config.yaml
model: "contrastive audio-text model"
dataset: "short read English sentences (LibriTTS-R)"
train_examples: 26041
n_mels: 40
hop_length: 160
input: "mfcc"
spec_augment: false
win_length: 400
tokenizer: "word"
vocab_size: 5132
loss: "softmax"
embed_dim: 384
encoder_arch: "transformer"
encoder_norm: "layernorm"
encoder_norm_position: "pre"
encoder_activation: "star_relu"
encoder_mlp_ratio: 4
encoder_head_dim: 32
encoder_fused_qkv: false
encoder_bias: "none"
encoder_qk_norm: false
encoder_parallel_block: true
encoder_inner_norm: false
encoder_subsampling: 4
encoder_layers: 8
encoder_width: 192
encoder_positions: "conv"
encoder_pooling: "mean"
text_encoder_causal: false
text_encoder_width: 192
text_encoder_layers: 6
text_encoder_norm: "layernorm"
text_encoder_norm_position: "pre"
text_encoder_activation: "swiglu"
text_encoder_mlp_ratio: 2
text_encoder_head_dim: 32
text_encoder_fused_qkv: true
text_encoder_bias: "all"
text_encoder_qk_norm: true
text_encoder_parallel_block: false
text_encoder_inner_norm: false
text_encoder_positions: "learned"
init: "kaiming_normal"
residual_init: "scaled_by_depth"
optimizer: "soap"
beta2: 0.95
lr: 0.0015
beta1: 0.95
shampoo_beta: 0.95
eps: 1e-08
precondition_frequency: 25
max_precond_dim: 1024
one_sided: false
adamw_lr_other_params: 0.00085
l1_shrink: 0.003
steps: 13000
batch_size: 256
epochs: 127.8
lr_schedule: "wsd"
decay_fraction: 0.4
final_lr_fraction: 0
warmup_steps: 2600
weight_decay: 0.2
adamw_weight_decay_other_params: 0
Rows from block 3 of the audio encoder of a small contrastive audio-text model, named by matrix and row number. Rows with one number belong to one neuron. Each number is 500 + 25 x the weight over its row's rms, rounded and kept within 0 to 999. All counts start at 0. Numbers have three digits each.
After each neuron's rows are labels from the 100 clips, of 14848, where the neuron reaches its highest value: "top examples" is what is common among them; "loudest" is the band of the loudest frequency at the time of the peak. Only what is clearly more common there than usual is listed. The data: short read English sentences (LibriTTS-R). In brackets: how many of the 100.
# fc1: MLP up (encoder.blocks.3.mlp.fc1.weight, 768x192), inputs 0-95
# fc2: MLP down (encoder.blocks.3.mlp.fc2.weight, 192x768, transposed), outputs 0-95

fc1.589:496466486502510485485489497525478495492471524467503545488504488547471507494479484498538482477480483497497537487595504471455450499517461510443531537513493511490486532527526504522536536466490502494487503470506497466510531507499506471498517478469513495521521488459524458501487478454499468475
fc2.589:508501533491508493542476506479515543526516489458491472478514511516525507519495494505479571476484500507524502511478482510503507536489507465517556493497464536473501525518500493470511525500496443501486516522505502537519499507531516539523509495473457530497501527492438489488486451544522510466
top examples: the word "me" (30)
loudest: 250 to 500 Hz (38)

fc1.149:502495504545492520469559523501573502516514522480459583509505515527494477513504503497481500540460507488470520519460519496463502514518526506476491521476532478497478497503455495454481478521518508488518524490461511479552472527516525501448536501512528507514513511481549537506492467514496493498
fc2.149:477488510506502484452493465453490519494496488534493514510514479483514466472472506499490495524503453487517506512482505474471480511516541544512559495539526511527550508493500484495510511474492505492500499474508558493515519463516483542474517474506524469506533503515461482469517519492510506574
top examples: the word "she" (66); the word "said" (29)
loudest: 2000 to 4000 Hz (79)

fc1.144:492518486469493496508470522491502472510503503518537513481491487483438455513465478520483501457525501483475470501436491503519486537512477509534505503524501495556496477508498488466480498505526495506515535513497489497460509489489473479532488543504509503528495507476511503516508524476512527530
fc2.144:493501521484544513492467501506500521503479520501463498556483487506472487489501531549474548509493499500514507507527494480500496532499498492468524519494513517529433466509536552499427484501447470484531508464500532513500486530468534494490488481500488491482512520507466517489500513492503501480
top examples: the word "what" (48)
loudest: 500 to 1000 Hz (46)

fc1.558:513462546496530518536489530517484459466490465504553485519497495496508519467523465540515499537484516508506529454493480506487527498511474497540475479493498521503491480519499484502499499498531499450492483532502472494552497459545527494496461519462472495508469489542507470502526515520503510546
fc2.558:471511533440516498509495510505484508484502470498472516518493429537485524492476492527509518492462534464512472461484514506475503489504525502501491562503500478490460492475501519523436542468437524488519501485540530501475544495516506490520543513518502447472508480503517503520480453512502487489
top examples: the word "said" (56)
loudest: 4000 to 8000 Hz (94)

fc1.50:523500482495486516519536487476487534541483552522490502520445494495528499517461499545499532456549471481487532498524506499485492475511476507508470522486507508487499440519508541509500492528528486486540531501504488495511489469500528511504495528503497503515439485509504506497481514443528499498
fc2.50:453532480489514504496478550533482508509544494534507502535499506514496500487509524502491512500494532517529525431460552524513511483530493474542538466516441503529489495513502512467508492497509502508538471490457490502495546504508468506511509503528536512555514489502535548496502500512504474500
top examples: the word "what" (50)
loudest: 250 to 500 Hz (52)

fc1.107:500445497568537508538464523503484481510514547455448484519500500507490498504537500507520502557454491553464476498530517481521447543538500515509498489505477478514492474492475447502528516516433510493498471476520493493496568488519499502515551501534506503484510504513535500510479498532463539498
fc2.107:476504556537521489520529518490540498502485491519476503476490503519522518498495536501514526451477487435541510458490511510460503474479518465483503515501505495496493510500556498489498473445488491455508504475514501492499487466499528478500484530484483474453508491512530495547490488529521480501
top examples: the word "say" (32)
loudest: 250 to 500 Hz (55)

fc1.520:468489531459485510525522454525460493515488504501563512503476492538485502477475530489515489422460499494510498477486488545510502456497481506493454501474501526525552533502491485469540528467503445492504469517481497482471504508536481483495532499511509525505449508460473497483506511562493551492
fc2.520:461511492528533470496500521478519499456506494511511502485517482468542485547501485496486510525525510531508528545506503494488475522444500487479508509528503523491481490546514541491559546525509527485492507532511522508470466483487495462526496465500472514500518420500534442537497515520463500489
top examples: the word "how" (38)
loudest: 1000 to 2000 Hz (42)

fc1.267:491496464496461472508506496503533489515495497501534525561518487493521534500484530505475511511482515537535480512528444502481489527501557555498525485499489497501548501467499515474477499491437501451518500460505483471496487489529499497537497490490483465533515513514484466447482448563515502499
fc2.267:530494485555464452506473493525501502499564482488518508475492501508467517497507498493505500522535534477527488472475501484495504504510491526503500508536497506444502501498515501548494521497499489466534515465505513512523505504510535496474505502476503458559486556524525478553432477520498438486
top examples: the word "to" (35)
loudest: 250 to 500 Hz (38)

fc1.357:473496501526498504461484501501500436507501496486488493503485520467498443522529527472506500507513523480507544485523475498512538465494481525520490502454529481500481482536496509502564555512537547491499511475492491496509517498500477479506532465512483529512509484502505497492510473484511512518
fc2.357:479518490528487494520506458528478473494504503432494450477479459455514497508501450453526493479501524525493545494535497452482507500507461500484513493459505478522499530561500518465501503533520511554488516486477538480489513505555445522550503500477474504460496491476526494494498519481547496508
top examples: voice: male (73)
loudest: 250 to 500 Hz (55)

fc1.700:474434499525524513508501448456520565485496493515466466511472485515545486495516508495516533504506477496491493478504499567516534524488472495460505477484519485486522530499498464532489473513474506487501498505488464500534499497514436491535476493468546515475525588526528507520479477499503525498
fc2.700:504508551481499479509445465462510479497501546504466512490497535467516533486495525544434486516524503515494543446506484495489544524498506504481537495484455508534490504506496479509526484412498519502490491484512485456507484503507498511514537454474537515501482504458506518501490521537512482511
top examples: the word "i" (56)
loudest: 500 to 1000 Hz (33)

fc1.743:511501482452492476499446529518490492517490511451519500501467518494482510509510448483458506481510497529516472494512528523506505519500514478479499484497504496520565515505473523474517512470470482475513430494497522497507511504473447491486476513523482506529467480517479490517502508475453527484
fc2.743:492509503488469507505527511480550480489480518511537535499492486485476481489505493443498481446497444489542518500489509529455510518493509489474488479500517533454489453535456521501558527480460450517501522473514509468506476494460492496521490488507503473538460474502547469506474459540500477510
top examples: the word "how" (54)
loudest: 1000 to 2000 Hz (53)

fc1.506:478489498512495493482503486506500560502477502557535501534493514492501509499473517488488529446505501516513532491490493531510516538502510454447519553510501466482500481508546484554461487488486457469507525541507532483465523505509486529516548488482520476466519503508507524506483512488505503497
fc2.506:533450494547490496488504499506493444500484508531508486495465504497512492495470501516469501505530555519498465491485502500485482507505563498518502520518508474508521499487491463474510493491541445501507507481510516550462547452533489496517517516528503550550505493512498499473552502469496503491
top examples: the word "what" (25)
loudest: 250 to 500 Hz (29)

fc1.34:451494560433505512497483509485516512482458515534484535520511516507485498495502477520513501513500528494498513477519476510475481475477504519479497541491507499521488479473470479506508471529488487475544519500525519539473539424562484527480509480460492513499484492486514482500534500541530509492
fc2.34:496491545546549459494514485526508490458478423541504501486496508483509494497541499515551494505491477540521474500488508520475500534455535501531472495547513494483483493514474511456484531486485503498486469511544505492548472507553487526540504511473462493488547510496501489507488519512462521496
top examples: the word "see" (29)
loudest: 4000 to 8000 Hz (99)

fc1.379:511525494493499502491504486510472469495510483506524505476498535478485481503491490512480527478452478481468523477523492490501454505489508517508504530519515480521504478459512488463544471525527454494502506525477522479515510504507546545557522456507473520482496494496496461483519572510454492510
fc2.379:523451518479506491483505429499502506499496490489524485503520509490528490468471497470517529510596494487517476492530489446497474518498489508523505515508507503472506468540523541531504591472504500529515499507505486499488518489458504480432534517497482486491501561450506486478471500477483514512
top examples: voice: male (73)
loudest: 250 to 500 Hz (32)

fc1.634:469471502517508483504519508573505487501501508477528486490522521475519494498558504480530456511575393494473504557523484491532487478499523500498501510494499457494510513473517476565500523501522500508484538442498502479500527501483483507440489501513521516492500515531471498477520515466491506513
fc2.634:476530518484500499469528497493532527487523478502478495521502455508445509538520512480518466502479509468506489506496496468503484496555518534484484506550494527481489489454457492563472438486504470505458529457553439523507518477484510507499509497450476494508536508509486488459486515492488546489
top examples: the word "my" (28)
loudest: 500 to 1000 Hz (32)

fc1.469:494491513602513520529480537510500498517463511487509557499510514504505522518504461501517493508463535483482472496499514508473457521477516506511478546472479463507509435499501535460519517495505483488514496491545522502523483474511495518541530510508471535499555481505485491497518511532495510449
fc2.469:455521495486542490483507543477541511448481500468503510568501471491466495451525464491543498503494430491522547523464488534492501492516527498467527513497504497459513529506523506489496562485499519507494520463530509491508502520473506497506505517522483505447551465507536500509507484483499526533
top examples: the word "see" (30)
loudest: 250 to 500 Hz (65)

fc1.70:481486501470479504541505494497493512446513487536504559483495492511518512496528490474457500498511515519494510493535484491467497483493507574502503509481513523538553476507533541492525482493545486470510501538486476493444504498455544475467503508482535498530495442517505494507482495435483459504
fc2.70:542476504519521459496495459496501462433531452490462459485503501515522510499502454488506553511473493489496513484518489501516506517480473470505514518510463460532503435522477493543488564495491471514518542554512485448504563482516477571537494497535530491526482520526483454522520497447510506485
top examples: text has "yes" (25)
loudest: 4000 to 8000 Hz (30)

fc1.654:477493469518473506450531487495520482528494501485468455457532482505497558481538489529511464502477494506525513503466487516531513543467443459491507535470497557519488455520493498536508539550470433533471493473516498488513485502533542509466482486517502501505471454503544479519516471468503534497
fc2.654:474518536551491488493530525496492494467523504492491522466469495512510517511504518518552527502514507486480475444527435479545524496496506444484508493503512492487512516515557480500506487520500574504509512494519520508522554524517456482460449542523483468479489488480506525485455562511497508500
top examples: voice: male (73)
loudest: 250 to 500 Hz (76)

fc1.417:476490515492504500471500489506483509511502513539494501453494488545489489478479512503499507476496461492464493581512484490489501524528504513491538520554506572510498501532488510494515547481513496479420517488499517520496520484481493488531507524516526515472502502542475453449503446551499466458
fc2.417:485507530557492486488545559529471489495468496520514511543499507521498512540479532522565551502537521510492530513487516508464497502499500498499533555496461494507461485499506526489499529491519481477533529503526490517546488504500485489502523519493520515497487473491492482530470451485502487459
top examples: the word "me" (32)
loudest: 250 to 500 Hz (29)

fc1.123:486465498498506514531485495510522508496495494499520499486503543490450494526494501509453482477487515496495535466433478491511500511520521550506525542531500521506467505477493504487519513523438517491483472479516502484525504505551508514478476514519535451495502496454524493497520498476474530468
fc2.123:451553507513540478500495499516540468503488502476538547497506513462454511497532499525447509493411495499435501494505497469513500518502510530482492526546468461512481491536487527533531475471510514502500501446506515518498555493475531519484496499487501530533496496494487487494505535501520520498
top examples: the word "you" (44)
loudest: 250 to 500 Hz (41)

fc1.196:497488502503510499543507494460547483481532513529467535461506485514494522475509510459449518475458492480531505513498550526482512507523494504504468513480467503496496471459481506475478577510494513500506580475475515534502497541519488505498505543543502544486508471529523519484527551500488494494
fc2.196:471508501501500505496501504484489499502553484531523512497419500458504480482516507500490511495513498507515447471576501547467484492496543500470500516507493496502453461495503493561535478471496541529518517498476523514496521500524488472437481549510499460456515534533532517497497486474510502484
top examples: the word "said" (84); the word "he" (40)
loudest: 500 to 1000 Hz (39)

fc1.444:468502502506480455472494509441472509540496482484513477512532553516493508544453530515493518492501510559516514514460490517500449561480493492523527529479502526483504496466495503511507508487539498533463493524450480501537502487498477525508493491537500477462456498501483473500519503508478501482
fc2.444:561518506488508537476480557535503502534482513515527524497498471498508440500497449514473468499528494484493507528514503500487520489518515480493527505524485532523534515530505498535497470502470507463481513516535494502516552507499474481522513558499500470506500484498456537453487499493505498487
top examples: the word "be" (45); the word "to" (37)
loudest: 250 to 500 Hz (52)

fc1.565:463428507548539498467510566490485524502491495503506540517475537519501501502515494488472513519479529502522513526499508509525478544528515545493507520506510510456519496484509512470522495486488481509510487486478497499558481476482493509446526465506467486445522502542493522478461488475531480456
fc2.565:491530470520503531494525496486502512509457480503521475507555526525481488537508466461552500495496513478513503511531518491533461505517463534484550478499474482503494532515493443465534502478551551511500495492464516456482483507519500498492546506523500538488463461501504539510530459484485513517
top examples: the word "she" (57)
loudest: 250 to 500 Hz (35)

fc1.734:503478492506504540470494516480426485520566506506491535505484493505493514526498490532546497560515496528501457458495499489482467475513500488475518482497449544480516468497508506481480539505482513484538529517593513481475495505507468466509490497506482487497518492524528498548439490516489478479
fc2.734:502497497505483511481490484520539491487493506506575510508513550431519464491510554498485490495464489508530521520500492465507534496508476512545518442476531551494516488454505514506508500491495480489472552514499546497504528515479507504549492508490526544480502499516514526500523526502486506514
top examples: voice: female (84)
loudest: 250 to 500 Hz (52)

fc1.622:490541500495505505475473499524483499514481512524511504530544454466446490503511526478513546523506483487529516457485511517501484500553474513548520506475524463504495484476505512501494494485491494479485503530436474504488523457539476536535528486523471524519472504547532497492527547442505486462
fc2.622:498530498513517501535495505524466498526490516514463494500523454504512520505476500499477498515545460525500533516490508495505546500540514496498489485531488539550495501512521488499447500513511492500548472514534495510526554477493487462485509521494562464459471483504517510540521496537511520529
top examples: the word "was" (84)
loudest: 250 to 500 Hz (51)

fc1.581:517495485465468504499492481499557520516473519539500510505491486478520492506475455500508494500545529498494522478454497514481476494502493499538471490506493468513500501508484516532463490534512446484500473497512482505493511469512500473481536533516545489496497471452443527536498461498497504479
fc2.581:489512506500483509488508473477510528472439513515470471520508540488501494461511534503473531530504522478518571501502487493529462514488478487502542533486511499500529497487493548480540508531484449468535481492487510524463528476418524475515497493503499499537452464484509504452502532538506501470
top examples: the word "what" (37)
loudest: 250 to 500 Hz (41)

fc1.223:484505481451511527484496562499494508515520474535542564479488507515508503508483523448532492504489534533478499513481494468507526499514474510524511463499516477517483522515483481487477509535513522488483506515520481497479480516478510483573518498496491471481507490527537485487538462496491505485
fc2.223:462515487510519497499492521460521487571490494481508522479504502519506542460487444530540512548466489488495506484479501538521517512515492479518549520527551560548523538478525477530523499474478518513492440499526459546508496507505535507558520492463483490504496542467485539531522465484468510492
top examples: the word "i" (59)
loudest: 500 to 1000 Hz (28)

fc1.372:506502517500456442470516531498503498495492475531488492504488505474494489537474525529486506469475552547512517458432517529512475504472481518576528496506568539546501494543475505479492521475523493501482477516545511528518503483502470491555513481512483486468516502491507496511512498515485472505
fc2.372:510499506501441521477522510475500532521502516500502542529535494480539501509483457511443523519561491477483531526489489525462526517524503454507531494550466511537560530485518513491502545483498498461507496535539452461487502499499519504492495463420492451444516479502494488520489508468493499454
top examples: the word "we" (33)
loudest: 250 to 500 Hz (59)

fc1.641:505514475488504518506441507472490510526501500471473556478516556520506499538493490506506525498513556518462498471487518501547502515509503482498506494580517575548531531508492532512464534485500575495503494511465469508472522462476548511535508511516517519459527509492531544522536482495496515482
fc2.641:459514485486526517538481491513518474503490490520506518541487513503501493470509496545528512535494540467535463441516485516526527510528503514481501492474537491502541512488530511499482447519507478511464482505512497503524478500474503524494468499480519516472495529519541529461489581449543523473
top examples: voice: male (74)
loudest: 500 to 1000 Hz (26)

fc1.245:478481493502496550464488510498498491498457475465499483495525498553524504499474496475486518487491474515488572517511528504466496533526492480478554526510503504537473468511513537493519505500518527500470473516498495487526494448517500461534509464484531540496521496457470485493530446516478486485
fc2.245:511527497521491443465526480529476494524470435524492457501502495486491508558505512535492580491551498508523495546483518516468460502475465543528535523481545500495514445527516526502499518519536492462482513486529479484543530490481490507479504519522501479499518459497485474480463524533542422473
top examples: the word "me" (43)
loudest: 250 to 500 Hz (29)

fc1.725:471485464539532502509522497514496518515494478468523554528518573496483532507485475508485500518453522490503464504487514475504456497531509546466517503492485510495515494502508486538535488527494504490509479485503520495562489519532502490513559493523483503464480461457535496518517526460532456498
fc2.725:452500490526510538489505527470470476496528505517467464506507521465475523460431478465563464494492542484498534532489525499512496503488509528517503503505481496501479477573501501526500430496513487511517488481466542526498510531475524502526499525514496507492545465505524539492530486521493498493
top examples: voice: male (80)
loudest: 250 to 500 Hz (50)

fc1.455:515505495530500471459544511489473483545472575547523524481493505469493490510482507541526525494489519481500472503486477529499518476490483488511520491507417517473517484491516509534514466573493520495488488493560489484506558500506458546480506507490516491472506525502437505503491472477501542494
fc2.455:515508478485469482480525519438481500474495500512494512531514496472522501591466492585487470512516500495502530538517481532488491528474503531508471500496495509507483489514514524524499527501491524470501468454483484531526518490528501503481482506484567445526504506519478491513522507521458519501
top examples: the word "one" (26)
loudest: 250 to 500 Hz (41); 500 to 1000 Hz (37)

fc1.718:549492523511489468515517484507485537494441482507483500495488546442540529498510531479509484464582506522507505503456488441501472454545535539528455500487516475495493498533458518521491518530510494504493461500502535524494538468513529498508456470477499466505485444473500509529476504522486520495
fc2.718:482514496533528508509488472444531448476491440484503461512490497489493475488474466496494553465479564529499499472439480501513544490503457485549503480546512480514498511476485477484518488490516501493490512506465493476479564533488511489497515506514493517483496487550515474522529499516498470492
top examples: the word "you" (54)
loudest: 250 to 500 Hz (47)

fc1.759:530539501498475477499480487506480500485533476498507465551493523487499503452508481486475500477508491482484492486475540482542503500441475491496462478526500509495506500493504465528505548516498523463485509492507508493492495517476475455529497500503513486494495528533491517478474514442544465520
fc2.759:441523506475506531525463502441459473507524493517469524509512493498556498490522525538486501459510485461474497505571486515484491512509514490526499505477513491547492507532509480537454508483478487474496474500579503471465455527501506507477502530476495488491483525536507488507523471497507534478
top examples: the word "said" (94)
loudest: 4000 to 8000 Hz (62)

fc1.215:498518506521501547510510469486485475506547523477529521525488543489477494530503503521456528498491471554511486487533499558500558520499509536523509575509511470494487498474475503454492517530513495481508503538513503491459489498502496516485488507472487499558517488492506534515449506491429488524
fc2.215:511540482504463495490543544528511532502520513505502494522550491487512511502456556491479534528483469473527503499489461533521507515510526486514543487525490529513577520531494506505499474513500534507534495494514514491536472500495493530480494501502452500494479519508465513513466530498534443529
top examples: the word "to" (42)
loudest: 250 to 500 Hz (35)

fc1.176:538508527545511523464551464494502500512463480509508519497515544523516504473500519471496472465502516492499470479491485522584536522485499554500474503504524528489482481480489463507556464486513517524504506496528487514453501520512497502470500466507513487493486521493493550490552531502486503477
fc2.176:477502512503471517489443499541502486499503495501503494511526467546506509537502513554514496486510532512497509504465456486528478532479482499510518536509483500520495504509478526510526526500502532488512480499510476470470533447524464512462509506485526523538516527481496504462501518490545529483
top examples: the word "you" (80); voice: male (72)
loudest: 250 to 500 Hz (54)

fc1.253:515496445530474513472496522466507475531514546509508511480469516496512492557489483483475557514506526505504534501519532511521530528516513489544469476512509464504497502504486476483502514534476469488459473491492465537484502488465500538471517492497539509476441522515453502491499480503471434505
fc2.253:505498506464471501498502519545537524473500516504516505512544500488490508435435494517499482495514439484503536442526522510480515489519502474533523462499458524491426498512511473501485480524458529511534472513504508497509531524581498521448495508513488495509493478515507524510498502532535509508
top examples: the word "we" (26)
loudest: 250 to 500 Hz (62)

fc1.703:491510513442517470501487486474491508498449543481545498516529451485489524495501527494529496467541504480504504504500501499509516484519470516473443445455495496520491500487468504493497489525491508517507475487511521458497481498492523535535514506503515505505523484481524510538487475485487511488
fc2.703:504512501490512537502506519495495495525509507490504512491505493518485497500506480486450492493451504553469471538500489503538485511506492498481517499470462525464518501503483496493480491499503486486479476502472494513521498492471511540445513485536492461517494468527499499512511522490544500497
top examples: the word "was" (32)
loudest: 250 to 500 Hz (31)

fc1.395:469488505486464476497542488499502508497502543512484554533456482513502498473507486457506502531512471491549491434472512492493500499479498487479494513533468526498495480508471490505500497541528500505477503502583493494498501528514489499455485508490495465495493502479506499510448511486487537507
fc2.395:499467463488440509460490503466474492465512481479501498493530494506488484574503558524503501510539527473515552478480485508517514521500450483526462469524495530462502496454494502525501540523488513508491528493519516480564495495541563506467548537485550464504460514517475451481468552500509479502
top examples: the word "what" (27)
loudest: 500 to 1000 Hz (38); 250 to 500 Hz (35)

fc1.36:540490497527487538465479484457495488519502486487493461546501548523504496497532496481541486477486495521468449503510453504530526458498470516499517502511542518477498463549500490516496483519503521510493489469504512479505489498519507476497469522502516490534500486514502521522488535481517539487
fc2.36:452494487494476520486486497502456495479489440511519487516501540496461529482499491542510511528545436481515553474532475504525508485525512559514503493528506473505526501505467503473521489525477502476540444498543466479462513469557517507480480498519510470489499510501539509489492494484505499525
top examples: the word "you" (61)
loudest: 250 to 500 Hz (40)

fc1.20:458501481501503490484460433532524494485479519518483484466534519574459481466472506500519514505506457458473495467498446488538500480495480464537529505479494506540484562490482498503528489490455510495468460500491444532472506502483511551504504515473521501496497501455517524507469463481465495483
fc2.20:485501518500498505504546488466489468488465502469506463536523496461449525541485472454528511490501483491533531498481511497527537484517583520511510470501485489480492524499445474511514491482538472505546503502501504513484485494517508490488515526500463520499488512531460465554514500498494545507
top examples: the word "my" (36)
loudest: 500 to 1000 Hz (29)

fc1.574:513547512547531500537509453512503493496532478490486476494491519536441526461468531509496510468509532449499526442495473494522494516479529511482558464459523493502464542469512494499501524484556451474535524506486480498545533481457431525509484470529558485523504495491474468512532473492482503528
fc2.574:543491486465481432519429491533480500495469511527465480497519506497505468456536482498512475517513501512509525528488503466460528500488505491502469511502466490519518464496473477474486516537482467510506527518454499442478464465555506448495531516510447496530508521550522487494519499506519528479
top examples: voice: male (72)
loudest: 4000 to 8000 Hz (52)

fc1.615:486498483477477507516479501495468460512484507458552499512491509464518509527496522468482497548465495466519505511511504498513510505514501544496547527495495515457486507499484510487523538517520484475545498551470490489560501462534486505509476483497508536497510465477471482477523574483479512508
fc2.615:533499466535505496500472494515451512497505521531410510474500509503491504480471491522453506508515479519422544483524468481497532498500530536483504474463496474499514475568480511539524495518432492532483499504472520470510507487513470482521458481499494487505504496519498496534474514460491537507
top examples: the word "you" (43)
loudest: 250 to 500 Hz (53)

fc1.536:493506513511469481476482501512479496494462504490513501473511517488508512471533507529470519480499513496492455497494486506545549490485517483509481508532483477572534484490515474498508526501481505499500505498539497549502493488512502473541503509486520495496473530447474549500472486477510500535
fc2.536:512484554542469515494528483480443476548540475484499511525487490513509527482468515569475505485528508515474467493493498518465523517430454503500484504484526499530536481411426502477464514519512465477510497490502482494504498520483509508476516510500464470481536587516498465498483480496530491513
top examples: voice: female (85)
loudest: 250 to 500 Hz (42)

fc1.762:499539448583519460496534501489513509506524490535485487455494491495493509470460518504501523508454505525505463490495496506493460511519488460502543503520534509543500497496558520467503528496460466492488516489488494509503499516505539526515493497498460481502492510489496503463481530501500535522
fc2.762:494478572572492500495528484517525499500499498505505495540486496532484535450474485478531496485540459449473509459507490513499471517515466484491465503532496501543470522519495523494486493482536500493502512506455508509479510490491508452548526508522500496476490495484507489523461530537513472523
top examples: the word "i" (53)
loudest: 250 to 500 Hz (31)

fc1.135:498467499507492502498513517499460484545486486463502516505473476540500470508505533492481528526483471529499482539482504499485578495508546513512435473518488490432569523518490488485501450478495476491488537506467520486488498483496456509494573484531497498509453526485513466499486487494494506507
fc2.135:494516509507488489560557542493505536486497489478548486471503441499498501448511510468549506480529552507502503494498506498441512479516479538494482497500529508523521455545498489513481509472473447500489494469492519554485504498408520505481502508484509461535496508517496501501490488506517514519
top examples: voice: male (74)
loudest: 500 to 1000 Hz (50)

fc1.330:465511490488491492506528453474501509456510552487540511490496484483467508497493495515476496474517501524489524487494459461549466499521452492496510581474541500509469485534456493506509478522492456483476468503514525518509478492535538525502504541513529479508508487498502531477500477473504513466
fc2.330:517518515546479469528504483491514478526523525481526489501515482520488508487537471464486510479473489504506525485490498497501543481445556485506462471483513491518522520537503488469483488500466518517506475492461542479501531552490459475493511580515498520474509496520521489505530511523512482527
top examples: voice: female (84)
loudest: 250 to 500 Hz (47)